Weights of a small image classifier: widths [96, 192, 384], 13.0 epochs.
Rows from block 7, named by matrix and row number. Rows with one number belong to one channel. Each number is 128 + 24 x the weight over its row's rms, rounded and kept within 0 to 255. All counts start at 0. Numbers have three digits each. After the name is the row's rms in percent of the matrix's.
# convs0: first 3x3 conv (model.blocks.7.convs.0.weight, 384x384x3x3, standardized in use), inputs 112-139, a 3x3 kernel for each
# convs1: second 3x3 conv (model.blocks.7.convs.1.weight, 384x384x3x3, standardized in use, transposed), outputs 112-139, a 3x3 kernel for each
convs0.62 098:147103101204156095115125115125144124148134156119090134159128107136152162128099123160204165113148138109112127152176150129137131112114133150144125158161145195177159144129122164153130147154141170193161150164143129135114091124115103123162177171171126122153114095126158137115105101118108097126131138163144091104174130145127148168117124116115120105147157142154138090126116106127124124120088078121117105135129110105081107109108101104105098101110125117136148068091105069109107067095127086108130118119118155135140143135139154164132098128128090107125155118098117115113101118113130146139139145118155133113127126125133129110100092102129131106114119095092101088123116127124127137149146127092122116124119109156134148130131140102107097135168149126120143122143147132152133
convs0.63 094:099092141131087103175166146072092103090067093097083073133098119173153159187151151142160116117159127117106072141153162124167153126124152103101123128095118132103124156167128141147129120115111154160163118156155127134153147144185126133191107097127180166143141152114131105097093093099109120111137130149153104137160108160155096093124149126142151146108135143125093096107144172097136161162179121180183119174157156134122106160170163134125116138124105105101133157132162125138109114098093126099081128132121133135107165108096100113140112107103091099083136149138123133138137108104154128107133130125114110121103135141160166170176183169127111130133123115124103092129151145129135130131133130142154169107108157108079128146158143121143118101106093157172151125132119127126127
convs0.64 095:143153159082128112111146158137136136136135115131127104114119098147130107138119096209197178165156146096088098132131118151119122110132121100110119110103126124107138116114114124135119137137113181170143168170161143121111175172148157157111144147112136135134152161159118131112135117100123139148129107075131154129124135107117142109085091104072070089144106096158142124137124139147143129102130120139144146114129137134136140128129115113141159164144143134107115161156145167130102101071046133106074161113101071114111122123115126139136085089107104099085126143125131098099111112098115112114099095098130136133154162175125134138104120123123129141138162170143126142120121124108105104092094105144143138144138135111107118131127099131120098122098103132109128114122141101097122
convs0.65 096:155163183112120103110134139139134091129143132148142073121126098140124106137135136096094103118083099138148134156123079158165122143124129105111119149142137169123134140162137128139126145137127141113123129116141128141164142102098150128106165169156090116136059104128072091119129112124108122118130138170183144159123112126149154156167163144149181136120143106153115115103096098139140157148132135144131117149126107152183187093115126108123156133122137101119139127120121147151139132136151076119096123142141145132128112093107158165134142123120146119104180156107160165131122124117162167164149153147134124120123175162123154133178173145144117146131139138122114110110096115092077098098096112098121131138105084179133115159142088166161093137142089149121107166158128126133140
convs0.66 103:115144108108131112138152144147121105121091092164117123145136123134115082136118085156169190141160215126114132143131119176164108177165141131134177167169135161141129120130138117110129110102134160132115129138124163181164132131149164172187104102115149149129148128126115125108137124127117133123131153155128103088133118117132124148097117082095109104107114118116145183094132175086076128173136094126134132104123137109144156111092112132118087110128138149128145143136131146116125087085084105113094083112137149137114171163161100085082130117119148162152136172142120123110144149123144153140133143126122165163104140137068092093108141116155130114155146148133120123055108124119117121126097115147114114158153138182166145133136111096089112126102096113117115114116151123122144
convs0.67 101:168156123147148122117185175140087106121140136134136178137135105126152095128139105137112107090096132129118140141167144131162126128153118172196155126166164104139148176150160166132125130102125111128173098120165119103150139156162105120153096147131118120126126141121121132114160111135156155159101125133145082114158134117144151138119121123125103134168134135131119154160132129132129133088116115132126120178150150100119139129138202127123152117133120148131121129143128203142179127105152131106107166152166144115127160154137087085103087071107113090136141124116157145158112156154137128147121128131118115116100111094121125131151128097099117118080079098123119116118137127109127123119120148128123113116158155111117092150138092146141133118108116183175167141114132144135167
convs0.68 099:055032043126123107165166149102095127147137095167134131164134131131132138150141143118142124120161150089100109110116114120122164139104118142119100143106114161110110171141134147117107153168159124147131152159131137132104143181186142141143151116110083105113088094106113147154104134148111118158094128180142129109146158139122129131143141120094122141130121140151150159165146147145124154132132156117143178125166148163141120114134109096162149153150147127135148116119153106154185070125123093128150159153138098138144125143161114131153137122134085077089163163130119107088131116096111107125154161146136102099109095096182156112160154124148112101108096105097106149142110127101104107132127108123143125161125128160152147141130106119089077133094114103141125130143134143122132
convs0.69 096:153134144125096087174153128111117137103096109093103085110102087137135133132134108174126127159145145095070088128115132152139165140131156115104109119112133141173163123128123128115143129101114097108099125159160112126133130134167107123131133154109096089083129124117133155160151148125172151145176145113102106106164130118153145141137115114146138153122118151087100158140128141127131106106103126132113120115100123141139133119150146149150155116127147119124119148175154155167135082090072084093074121108112151137117177243223120125121153137119144126141134129131107114119120136132126127114167149134133110086123104099124123084125129125118134124120120107130125122124108107117105109168161145120140142136123106140140131141156166116105152114155134093090096129141130109142146
convs0.70 098:136142141135155119132137125109100099100142109155152131102115098130119100141142122121137157129092097101094096147114123155123133122129140177157144127122118107149151107129139120113097138145141129095099166147138153157124142115101121107091128135117152124160143127139133149146105126145088107125148138135116104112091105093110134129090062077122098103100117132139121155125144141136159162144178153122150129081093102156151155124121126121110111106116101129081089138133117121101116149142115180139106097106137090102119135105109135139144136118122133138139155165146102109125137130160100090077157110106147123120128102115114122083188146120120135136128135139153135115131106103110097091117081063117114134139144157125125131128168189125152142131137147141132139093091105090104119
convs0.71 097:146150158118122119090094110112114082121101099153123103133158116122151132113145126156202221134118140104116146140159145109117123081122144115135148139154145129105125138132134114119127141142158132133157123118134121134144112118123117133121141170158107124130107102123114106132172150140127133123127139123154146122176172179144110115103101099135142126191178154137122130118122149142136158147147157171165195152154169171148141132129124112092074096106138150163166135106106138185169095115118105105059104112092180146144147109108150146122124141134121112100136142134120131147194196183140148138129108119108107109101138129132110098158141132137145129125128121144130108117134138096113136112123132089112118087114119104124125151136129147131126109121134110110118123129129159144142
convs0.72 098:178146082148152129163162119102118110139145112150123123140118102144140128091104104085102132108108122124082096118125128115120133126113126133133113099123124088106105098111109100116133093120130155150135159150137155168123110099106093138134082114140146162135149163125145173155156129108146122128170148156092089138114108142133141146115123131150131133159130121195163099134127110108119105080071047094069061121114104134109098137136137133157157155168116137176132072094112122145144081110101064117110117138152133138149129129154127122111156141134155155149183133146150146148151156161109091100110103106130122124140116107153116130106104148131140135131103111139113135150119139127124159103109139143152165149121121162125098163151122157145164156133137132120104167133140191154154
convs0.73 102:128132115127096095131134146145131122145124127125139148119125137130119076131127116106158188140199153133115107103097142120094125140115126150118121163071079096055103098105106112129160163156162126125106106110091073126100122094108124133114134133134151168154130168162144150117134115111118099089144135100115114150114125134128098117148125108153136145177193184100122123118169119130122103115136129136124120164158182115146157141144138120094126112125150156171122103108079111080107115098115177153164143144153087122179102146174162149130180146138164152161139137172142142108171151117093099160122131157118148159140143171159169162165124136130141150098114129103107124126124133113105111132129137116124134127137118119149126116136187083144183107132131147088112105092128106148175
convs0.74 105:119160139147164142143142101112131124145144092119114133129139135189126120141067064162166110173172134133126119132130124086120133083099139129150120102122109148116113159151154102130131124137112071115088085125121097125122121108105179121110175104105143154154099135163112116155099103084121128100105148142167155119121118139148125139146131156148156167223192194174150117145144172150138115144118142112114160129117144123143137129145117127134151129120116137113105155121114165129100137115099155145127170149123150133122120122137134151133120135119096122129149165171141134138134115118132114113115099126132140119138141143125106108134108137087114119087135158130141149130131138112115135131118104196183159163176136125135142138111096146131085136156134146151143124106139123117132
convs0.75 102:106116132110112099127124127132147148116142122129119098151141141103099117114122130191195176136159160123123134147139115164156127163123103127125112083114107121159178133116117133098101130086117116112140092083129085098130162155118150167131139116102099066084130114129163169154160144152162174173098115147129151155163164165160154142096107122121135127164140113121125152154158162189165145152128110100087108084086092159169176150152160147143128118115142147152167153135147118145133118121129126111138163141102143139120125129174082081065091104091131121132109111121144142132153127125108099083123110121154193175122138150091076090079091088149137143112104111122128132093105121095095111113123164123114118135133134130110095132132136135141138117125120102117114113121124121146147
convs0.76 100:108111130130094054174131132125158171151137116132179160155137130113098134101124150162109112130122111131125114114126120145113099123130165084063073163141125155132121141129127148121109116147140155164145154162118138128119098127123087098085127075061174175189108121112088127111134143107133128146116135114130122123147168190129135148119115108111140131129159161111111111112107156136126153110099098155093080090056083097103098132170161133137123143121129117114120154150140167162135151156147154164154147125112173164155131091116085139157126163137132129115113146136127118165112121147145159141106077094094088087105131134139149129128145172120150136133158170154184191119117112116111112136132124126140111143124106135125105133122112115146171110133188147131097121111105130117111
convs0.77 100:140139115162125152133123144126128126156184161149164139131120123109104145118114141182152077142158125118169147136166139124157159121155175160176204124138163120140141143158165166137128141107099142124092145116113152124114092093139126128156107117124127110132105086105111100111147135097158150129157140144135151113148155136134156164120107114105084090109093113073088127110100116130113145116134148111145171121102117134104110137106113152137141114107098127118116123122114096067071117100073149138094097110133122164136118134132136140107123152127159152108148128096115122112116130103153154164143146139165151147125129064103112081111127076122158173134159144129154123127144118145122090136154118123123124119151152128127138101085116098118133148151137144125123129121134090097134
convs0.78 104:178191181181186162108114134098126104128161118107144098120152140091137153111130145102103113131097112145130104137114114180152085164146102101099122114095099132114107139137140111101090088100084132124117147137115174150119150133149071107146125120120135137139136129145125119153122152156146160168123137138128115109166158111152151127147135125152132102132130102144100113163141150114136146132125135114101121092086101145146148109126149125139150120124128118111114103100085149119111138152172143142192060087114163162162167174155189158126148143143124113113102122116149163159140130140125124167174178162136140142090091089103142098075100081081105109091118131176189154104092126129136152123119128113105091116140112103124112120112110143152143184155139163139115116129119098128140
convs0.79 100:158172147162174147119144152135160137134148114138110098121095071126112113131146146161147105125132115123132121144156183170154138133164114088122151128147122117108103107117136079115128126122117137151151133136125133159142141101111147119111118118086133167171089138143132144120121137117090119133121175149101129131106093138129146168117149137131119125153141122102128103118140121097137153089122160074121148102164196091095113118125122065104134150113127194129126184129154118117089125109096111089098120132116126170159143132144144125116163156120162178145137117097169141106127135111104130132154180172121138140166141120133126097111118152088128131119121118139121121137128123160149150166146145119095110126123101114107103153155149133158116112163114092116128120101094089114070
convs0.80 099:155141127081072111177138106126119117139127157119119144148155163120121130174181160141130116133135092098148126162143113117105125090093124123141143132128138094105128116129107138125094141129102146149149147137169127122148141121121104103144079111155098099116125154159114126146117148127159150125156152119169147095116088092153158146100081111138139150082121102137115145168118118124095117100105101162145142186162144115138152112122112086097110161161149116068104094103106099132127089109105117126140157141073142098091102081105118105105108093114132132108086102146108102097172158143119137129132133126138171174217218140115087042122136126132127119155146124144112114128125117139151146138132137119140136119118120150160146148122138203180139184145116109087108124112103131108104
convs0.81 097:107119125098110157138119130156106117126079117114095125115125111120127092131127100155126149172158144142151136133148140142170152109157171130111112127117112102095103184139148160143141140142136159149146167147128167175163128156127135157130168171151105115092116147125115125125161163101182182107197158124108081092126093080146139091092139149070135136090151164124101126178140158136143168149156159113111142118112124114105088100113101090097116084132113100157126095145130139164146080150134131140124104145125112125137122106126119127113110121113114114134155122096134114098121122088120133129110125120108100138141127133138142116115140117167095127141121132115114136141130136130144146110164165107098130087127152094147174120097098136124132139112141102094107150113137135122165
convs0.82 101:134094069141107095196181170127174182110097147122118112089095117091102123144121116132150152137146167137176181133163147135155140118122128132138129091109103112096066126119131112113103122142113110115102115138117122148118119156109094122099090109123120110115157189125119167113142144146156112126155138116132110125138105121126113100091112150099157147094123122111115125071083131079110133086106124096107110117148147102100100103081072165144112129160156117134158063100106105112101062073102085113153062083116115134147130149162135137118137117110115119111153121100122097070122111119150161097086101092122136133124136125135175166145156155124147113116121094093129121123147139121151144096129132138133109137127110149147125092108098090105086102114134119120124139137128110111112
convs0.83 098:108123128136135115165125130125114130120105106146134126106138111166152144142133152149128175115130148138143147193197175133153150129142135102123130135120139180148123114138143125116104108120121150137138126131124142148136055114147122133102174192187123158167157174161141136129086084096097099100144154130121130124127135114157127102135136150106105115099112141130152165140160160094115146155176176170178163066119127138152125123113104136158145092103117094094096117100121117099122079074084061085099149137131162150143139128123123131125164164174132126125101109101174126122134159127133115122171180167145159123105131145124132146129143109131127163100130148084121134155165143152141139136133124116128142114107125148160167104110124078095113100108104136137158128121118104111116
convs0.84 100:125087088097077066161151143083115116126129097107093109126137106099139142111157155090108101097099091099096110143144122126138107100116101130117138149159170080098124117166147130150162116100114127124113129134120132131145098103100136158163118143176148158159125129150108131123170182170140131136132137148128147144105142128078069098139151157134129138128129171181169195165175170096090096108118156132158195149152166134129148127140122136141139188162160116134131106158172143159152154153159190202199074110100111153135147172128133135127162159156123115083133155153172152173151147170117114135099115145127119132078080124081131137135179189152167125168147123115115121126134138119111118162154138121114139143139139188181147153153139138125140135140137146152149141141152165162148
convs0.85 102:158123134192134143140129102090096112101082095092111124144162141120101097128131097124127109157171134144162118160153153125115107113123107153144131130133117129132092151138130126106145120117117146151166119137149123110103145162131115111096085094090125151107117104131107112150091095116142152128156179145099127145115117118106105111140146134125103128122100115171167137148124109125138139135137163098097135124110085156120137118121130117102143119137123139148135150130090116166197130152165118105168105157140159177140101109129118147153107100091113130105160174163135135154150150156136112129125097143116099106113098117174161164157135108105138126075112089045080075111113100094110113102115130132122129115105088106111098110065088175131123158123130094101114128129120135115113
convs0.86 102:087096129165122071187188116179078068179105066150110080125108106182163130168126128144163158130142139137132115149133130168147111170165128156152119142146095145115080172144146114122142133125120131137144145128110140143101144131130156143153144114106162124117159131115160148132159124121165132096162134117105063111120072108107073101125135119113122106118102081107145128089153167126150138138105103168121107186149140159109085136096098127132152043122175118159160145151134143150151122127149093122155180126124155139123101115095125113102122126119137112084136142111079105103092118113137154127118125134097086093171114086140082096142132127137131106114115117120114143136121151109104124096085099109158127133153141158144151141143109126118098131119127127129109117139147104129142
convs0.87 101:129116089138108078148124089094134147131169147134155162111132130071091139082120165157162156116117105084091100153174117133161155144158142105106110102100109138136117126108102122131128105115094140153137152163138168143163162163135134123146116125165130168150180184139169162123111110078116102092128113076172146111165150100160135109153131115167168114160158131135149125164173156140154110102114102102139133119127103129130154129132147120113127139140138155125152089096127153135127126119148135125139100107140124118101179164108110095109113103143164128134127118109134145116141147138107131143095133157085116123104135207138140193122109141154151112147170087144137083132143131133135105181149111129147106137151136108146165143122125143114122157147128129118095140100094145114121
convs0.88 101:142156167157154161113103128174162165137166188074069108095130140105094130142116111134113126133148154119124115192138103145129120127123106171135125125119110190171154124102089127123088118121097111107130109107137102112145123099108129112103149128123083079083120145139136142153158131147116095090093088102137163136094126130137174158122119118114117102127099125161134123092082108141138160119147133135170203124116103125123109128140142133117122137131122164145148145122133123137131084082073082091085093092098100111105132132132164141115129127143128102135143149112126107118136114119123121128112096076142159140162173170101118169136143147170148135121116137126147158120128115121123109140133153154113079114118094142139126157159135158136121113098119137142144135130121121119121
convs0.89 101:135163122114133104149124139094142127134200182163174187144125108115109131164154177135102072167116088130112090132159159094103137104118148123123105145114120139122117107111102145125128146133108137117143158110132152123154120115132116113110118085130125143132109129116128136123092099138117144148163160119095132122152178139170191153107114162084079121121112119150131155138109123145118104105139118176141117195152144157149108128118089134106102142143140127110145125109122087090103098113108079110105124095082124126078149179144132131163153139128167155100111162171121126141136149151154158131113106121079098127144180109130123099109125121073097105110117120120154148145168138116144144110144142133121088191145123176153131115121069117134136111138150128142107111099090109102123
convs1.62 102:119111116130133117094131132137156159132149150102123130152180203077093139090096124136122119125133150131135136130087100136108120124129142160119136163127153229193180118139158118125138131119105150165173130124146104081094145105119141123149112131154097083083139111089163171137111128150082104128107120121136136130115137132130147142102103113086112146086131145085090117123104119157128142137130104112126134153149146120116135094081123145133112110122124107110140147108080134106115098088094142161156151132139115106114138131139158147122129125118137120102113108098076079076072098087087106125092109120118137130134138113109126116143157176134136159124105127060066080085097090130141146116144139133147137133144116138141133123121117121134131082102107103105124096110090060116096
convs1.63 091:147152142115136136126150150157146097126103082135107088086100103086112088108135097103126155128152158140155168090111123109136141116152154097106082136147148150137137147133125162149139160150119116097097138104107149120130131128102145121123151144162153114133149104141151110134155158122112121113111126135095119140130131120119113110082117131101116113150169182128131106117124086115127104167119119094066099104116143130121162131119130110113096135167149129143140140146126135131123158123100155120088185159119153151138179154141117115149110087083095101114096121114070062080115115119170146142173180159163164132193175147144130103120130127179183171133137133174172164112128114142165148129130123133138119123119085123141118123106074128127102152154142081118120104108128094111094
convs1.64 096:116134133123122150147145136078070071123088107108111125139151145131147128091084079143128131129139141115140119103098103127120113130130123120126117161161159153127141116128124159137136158135110121110097150150140108107110145135092182145126135133110123129102114102100068062049178172132192204140101119116132144150120109097112110085136158165109113134119128094108119104111099094137146154143120109079049062147129132165173186147137125129113074152162119129107093149099078150118105141102100146117102131136106099113098087102089120147130104119114118149110113122142141135123125121162160154138132146128168182173158168156111117125108107096147143131107093083150148134125113095153149138123119109106150155091109110138105110139155151108093103141136123121141136118122096139122099
convs1.65 096:128140155147156173111099099122116116115109116131110097140135108132154117117141133108132138101132135094128119122119100116092104093109111137128134160159162139144173139139129111135134115123151081114128129150155127114124094113152106109126132103122142155144117111146152142156126129118113117123157128117146131144178162143132113091110117137083089099133130125174184181150164150122119123153109112161140127167170170161126126153142119107106107099106085126120106136154150135151179135150127105124110150146138159148140154156145101128141143145154159136138147174151138134094153133115105093093099090089113121121113102115134110099139129137133154142109136136110130158150145141115101123095082100130124117102078115093096117136126135143135141131121134148163146138130139156153149
convs1.66 099:138157150137145152094081066135131133129110096125132115111104128134130164140141137113103091100126129135133131123108108114103104137139114137120112124101102100075090115115121115112133111114129096089121109095118101076077071092069118133103173141122110111127084093135108120162128130146145132142159127137125134138102112127066106144104101122135154155155172158139123118136143134197209184124131150163144151154123125122118132133123098131133091132137122136150116120141109146137126140119079131110078115115089126130114149147137166158132160156147165155157154126142156130147110132102101105124172157131165159144098084104131117122134130156129114120113105127137135147105114097135105102147121121155142119128099123100085097128143121106138155073104120124129115149142131144145145
convs1.67 098:108106092119147150137146153068084101088088117081071093167160172146130132140116106089083109070058095130114127117117111116121123098094112123146165117134150149177172169126135181145152165141128167137132145122104155139110098124132117139142141128166098097108105125139111133125091114133099128158124183180103107126116152169126128142104111121145141131129151122113114134133151169124154167133164157140155126084098085087103116112114114079081100115118136149131151143141136116098077105113080103108070146134143144163157160158152158158132164146138163136116097105111121129144126138157144152158188165172130158160104112137127158155137154160127134150148135138118128141158168134126142118118145128169141145146120165092059120107109138125134142114138155122109093155150117178157130
convs1.68 098:138148137098111114119124110110085099121101113113098107140135112130121112159143128149169149167143104167134092085080094088098112083110154134123105164178150121146144168163153138144175162159148141112101091077085137113133123096110120147152151159174125149187134140190146168207165144154119096099147135114156146136141149142101123126116110089141132122130147163127137129103132130143161174069060073110092124156152170095127150104130160143146127128113130141144150126116108122127131162166159167157168139134130131148139113129133097087107070072093140149124118139139102123151062093116140151159179181176120138139128122127099101131145141139106109125087097113113127142107095106108104111147144112109134147118131150124129134094124116096103081140154129143137145140128150112138152
convs1.69 096:139128128151157135168175145159141145135125121092085119093122133105121131098130149152148164121130160133139143111117092136118116188179164145120129161142130165149131127107091117114113159158136155144159153150139110122104165144154085100129094101102136110122113107111116102132073088097078101116128119135118143155074063090137107094099130120133142147163179162128129149167157153164157134128150119088104089104120124106117130103108105094085062107109127098110120091101111112115115149153146139141144119110133106111127144167162126120143111121136092094102115114125106120125106108116099095110129129121163155118165131130145149156114143143103113132097114146085109162162160148178183162133120098132114108105109115150159162068087096116133124107133134127141142126131149092087099
convs1.70 090:125112102152139121176140123121073069138121103125110108135127094119121095109102109119141136132160129135140106103096121121094116134119118125121137102101112113102111117083087109093079100080068125118133097099137158145166150151132134153149108107103161095089167132135164154154161164136165144130181156142133142140117148147120152151052071101112146137102127140112126123106106132115116151103096121134123146166144146111120131140147131141131115176184165141140118132144123193176142170164149153154156133116127143128143141151136148164146142166157143167183107109152106112155139163204109107095108129117110119125139144124152143144121120133125146157140165189122109127115126120138120117147103089118109087112112107086076084143128120118131107125144133106107120145147147131128122
convs1.71 096:097085093111111098072076080104098129117120139144131152119108103111119095118143137134141130137143129140140135128102105148113125128129142122111092103103124115137161143127142108110133135128110127131125142127113162139116095097097170165163141145157095113132137127121167156132170137135142125134147095091121152158114104132094127138117145167118130132126103112155134125150140132126145142134121089118126119109096129127161210126131167128120114117141146105092108137119107126127122100101120082111128150170162123128131148132131135155191122123128138109093147119110124130132154148147086108112123124121139126109141136106130153146125146170086084079106114115133149153165157163118114121134132138169167108107102089135125115082078065112126107147171159113136118131145123102111104
convs1.72 091:104090083112086104121105094087120112138173151145170183163150193142125147149106121129147138114106094105106080125119106130137116116136146140151169105122153089118151141129128152142132128118121101107111102098107107116120156152183179145138174156145139109118160117135127091119148142084133132065153150090134146167136142153142103130089102105072076080088100081105082092092104125113107126186169136126134094120137117145135163170145165151124164125093102132088079128156130149134166157139156111107144162154148106111106147135121150158138150129109103117090181177175148162183123164155135104100148126111108110127135120130147142142156178143104110111129124123141128154113140132100131140143154162158146128134142126143151140141136142171166159132130119117128131133118136098091108
convs1.73 097:082111113097123101136159129148148174127134107131126121098105107092092093120117120104099116095109121110127148117097099111120115102097114131126134103099124106080104127153134099123133099117135115143141138143137147139111133142130107126149118169162148138158143136130132135118170162173144131112148106083109104084163152108175159096129112126146104112133122128101107142129153196112131174119114113126142136158162123106125079128134122088149177127126113146129110136151150149129129152132148132140153113113119109109102148154147139131097128094073109095103118091074132104084168129085132113070103097082137122108180166107133133109097094122138131124143097084143111113120126134124130133141125144136164153130118148106103104160147157165170185154151189162190198133153170130131139
convs1.74 103:108103085134124108121123132130141159144108141149133130129142134183167146179172165159120103145096115124075087125147143152152141172160138093113130116126136113129133173163150182181146152157129139131115144115106137116117115116102144149137184172147111124118140128140141138142142139141131125115109126139131141159155142130137105100139117124150127116160145140149145131140130147143129130135122145145135162115119132115145132093117149104115128149174129086112117086126129111141150108133145109113129139123144153147122162163138163159152115132134110131143130149142113122132086134122106106110125132141139160175130144133135146129155119102133127106125125110137137123108093104115129133093127146134127137118120131146140148143142164097109135141152153154153127140146123105104096
convs1.75 106:131105129149121122107109117106113119163140125158123110094110117125130116151151162119109119092093092087104119149147134096084083123099104157159164108106133162157156142121126115105118144151132102076086091088092144135124135137125133156148145158151121148148124156156146128104122130161133126158179154168103104136115143171112152156107125130081101116103087069140114101163157148131123117087102093094113110132135159143125109149133119157120132118129114112124130100098103100114109151145148172174173116126117107106098157153141140126134122114128123102110147157169128125140141141169139146140103113138108117115099110121133160167189179180122145149139135140100099098121119117118114098121123124101103097103096108134126131141157146112130155108137158174149129160150137132136114
convs1.76 100:138140148100113136131135150146165138117137124117112111113102076124101094130134120157133091131121106120113093103096111109120109101100115151107111158143156147160151142164157119137140122130140120134121134147122092122127115118115147147128121099112110132117121117094101083093173143142180151130120114101152130124145131118120107109123109087136111095099076066112111126133133144150147164101108128131115124144131120148140133122128139096114128170151128151150144119127110141112095136097099143125126150133098116116102132133105159152143155159154109132197135132116138140107120134140130133148120129119176177115207202168171159181143157153138135151130129137170170162126129140113125123097104095128137118144124086127111108172149145130129127093079084141154172113121132137136126
convs1.77 106:135132121138124114142124101123156170123132150096126152121116098106135130114124101155110129109067123080038073178148105177164113170146132129118140149131146123117140128141131104126125090105098118124102139129088151146105168155136142133143163138130099134139105134134093113122127102126130115147144127142160173109153180130121161116102117112103106096092108098138166161115133136081112118114145128101137089124159117135130122126138150127154158099093128161142145161149128149163150133137136132155172130154143127131136117125124116110075148143131133133140134136134137128107098091096116131118128135108124135121109119112082107086104130113143127133150146139140160172124132093143148102126129097162163147128131126125124147124131130113110114119118124180170137149142129134135146
convs1.78 104:107105112110117124153162144159146127147115116128110107139148145145149124104122114127145119115145141113118109109108141098081113105085107130125107162146121163153137101127128122131141134134122161163164114125144133131133119119122150162165121122132137128105136128125107097090099089082112089097114106136139124122111099121108091122166138125143136154129128132110117132114118163114114138172164161128128143113129139175166147139165159165161148099119112135123122132134135114112104136142139139133132077096119114161182109143147132124121081104118090104125117118112130126131148162139129137125143127111157143152122121133115147148107130129090094114116107123137139137144127096141139117194187194106132147096117095112114100113120123108121121140123110122112127125141153121146163
convs1.79 099:117142123155175122166146102166144121137147127116148150070087095077095097067097107126104069138100061131092071109108147149129129146134134113126126135131112152157110176182199163156161135138131127110112151136093144139092151135147143136149140141144113107114092114136115139146125081104111066108113090130150128139152138123156135137129114112142096099120111077125098096125099106134131141114135120124129085109138095145152138135163143082130132136163145128126113143142129108098084086068086090064075138137128123116144092113144152141123161158160130121113105113126123133106113135090180179179151160163117150148108124105118110112129140129117120119142132104134142113141130136136127134118111108155156129142136096160158106111113135148145160145134133137164163120130113098111100
convs1.80 097:093129135098112107152154148155150152146139138121095118137111141155164158170161169109121107114102118136143177123112096133138128130113121131134153132132136118087107122130145138138145149138139115135131132128094134156108119126108147165149155184169132148144128136144163150125145130152170190172176170140088106138130148180102125128158156147169165137149149131125124085134112082154158163101101101087065059104109098209195180155132128136138127122123119146124141134108134122143150103130130119131143108123118124154135099129139128142147094130139135141145117108116102143166078137153128160177084113149115137144060093112120125124173151156113114120097110138124138139166139137182166143136135132089134144138155164137151141169179139159149163128157165115127145077090096117102112
convs1.81 114:144149115144142113135124131122087075150130101179138114120114116130117109129125086149128117122107106097093098126101099117096119141133131146142143157145138169137126126130122131129107143135102161158133149146112140145133139137157139147164104105163119116119128130118177162142167138146166149179170180191093092128109108135105112137106124143140157190115124149134111066128099059127101081124140145151139111151137100131092085130082074144090094140116078132099088135090093135140155137140166142148166133121105144144133140146148103107137102092114125128125157164137128111089097087073117100110145118108160140124139142162114098107091072107136105078128100085132127098141138129126139134139164154153139129145136131120103105150118118144111113148106101106091064116108086131126116
convs1.82 091:096098096132124109150147116121128149131141163122124155141133156092083129105092109123127134147165142173214181161145154160142154175159171130108142138139156150160143106053075140113110111114094139136117141154122157163143092105115140150142138154156136109102112097120124139136090106112076092109090103135123135131118121109147140108139096092190130108148111087110142152160167150159168149147134144126101139119087109115091131141123123117118102122123126130138113145151147149129140148125134151112106150145116136132103132134102100108083154162137138145151111142152140159153135164121100141138101153133090126091144112109154121124131133141140115111138121123135116138113102118123113111149143118187212146176168102133117070089081060138142111151181174111122101107123113084098101
convs1.83 104:100091073117121123119129116123102125093090113090082101108126125131116104128126133129135150139122140177147146168164140106122136117122130163143139132119100125105125174173168149141140131140140109121107164181162147155146055067104132129142149168174162153136148151132107090078178184171106127144111140156124107102112102128126108135127107094143150119114132136132130115129147162119131128141163146120133137123136143113129143130115093122103075112121127125132157114108116115121108111123103114110098152110125146111118160147136171158159146165165122138145121131129149150126115133144186149143144122135130130155115142155095106135092089103107099096132128114112123109167146126165146141133160155155140129120122113144141122074114143139126139111111120102103116138136123160156157
convs1.84 102:135119119143125114115097111096118122101123132101127134095099099108108116177174145099091100095089113078075112166201190128148142123135111087112128137172188103133126133144128093155172119173173100101108138117128122145150061095097103118145142160169104106128108095124159117115091098101139139121146145169177174142157141122172167139113128126075090112125139156109100108078068101150140127142117108111109095112126108116108088143138132156119095090115135085097116100110110135131094108110106104104102119118143144148143143160160107132165125149187102120145177193163155151135164164135105149118088118122117121105114119140129107122117115114101125129128145156160154140075094079113111084121129113146114112138115123147177171119138131132125123159152150095094095058078087094102106
convs1.85 102:141134104114140133149183195092102126074094139116120134118109125128109130147127144116121146132158175148129111158168170139120126116114117110113115143138106144153121129111106148128142184170158113099083133118112152129097117118112124111105127111088114140120135129131121110127176164135129139133152158156150123132140134142129137167140117085168152107135120123151150150160138128168137123091104100130156129093132118139161148135171167077082127154128121133119111158133127131155164118140150103110116133139152133137164135145168136110087146139078106131116108105108114115166095148198068097130090121132120129149092094086114116100129154158108121118123132120136151144157158164127144137152161146125133128135123152141160157150143120141149134081078088138133084140157149135142135
convs1.86 100:147136115121124082089089072159133102133122114120127121113140142105111154109115154118113128130127122148161121147127150147112116149150143125096106119084108120116129119107104127117102107095095118097130113094115105080102116132128128143140162145138103121159141154137178186189084115154083098143124113124128102107127110133113113154167157128190157133188188173161140098150111085152132092145152130123135107107141109145133111118133108097113097128131117129116121118111110115125120119128139131132147085074060086092086129143096112106116117101139114106147111096096137150131159172152118134111106112075106111088111111123119121134126126137174175156168151114147145103081091085113120119107118119134114103123106110114079116089076086098114111139137147122153159126150162137143157
convs1.87 093:135121119140136107139137112107108108111093134110090121103135139100123137106124150151152126165147150170132144193137108191145122198115101108115111098104115096106125137130135116121129096100100118120120121126133168168178115129127135142123108126107131136144138147129110131126102103068130133114142134136107139147101105150092112150138141119142154127151156112131091077159116089154140129116140120125164161122132122091092119103100111114109098134121119135123112188167136120122101093099099114126143107136126118169152110152146164161168131124140116111103092110128097095132113126122130140139112129124105136137125125131129138158129148165152149161165139141142128125138132114129128125137126115100111097079100109099131129144131115139128135125134136150162116130145120097112097
convs1.88 102:112114092143151134118132124106111108088096125132114126128121102131132124122101110102111114129144148101108096137125117131126127118131139135129121137109093150130109182193186128126127115108108106116105111115124084114130127147153125147150148163139130124091097092126133122140150145140116116123120114113097091107116126118131143150100113105134130122142130120074068091103078067152137155111128117093108092168178133113099102126107116162132132114134155119115134101083097121127112093117109127131122126104097130135145137133137149137123105105147153132152127122097158109076137126108105105103154169168192174134113122119079102122091134146113112115141153148132134124155136150107127137130123113095123122079081090090095100119132106117126125121129116158144144152173160134153169
convs1.89 092:107137163107135131126133131131137132124144144130118136085106114096108120137147144095096113098131156141182193131086088129102097100082099167168158127130130140144139121148136095107098094126118119103090090111085095124129113134112136164143161196161100122119098102116076100118161127110175146096159156133126117134091117100076113100143162143117128121136120133083107113128132153143133139128143132138130137127133136132148137118144140133116120149133125136137138112123145110097122122101101146137123125079098102076093102097090148130123137139129136137113115133115099126124125128113111101109140137125143150132157142145152125134175174157109131144082118109106138144159147141112108115117126132099086131104096131129133153145158152141152148108087098112113115137123118122105099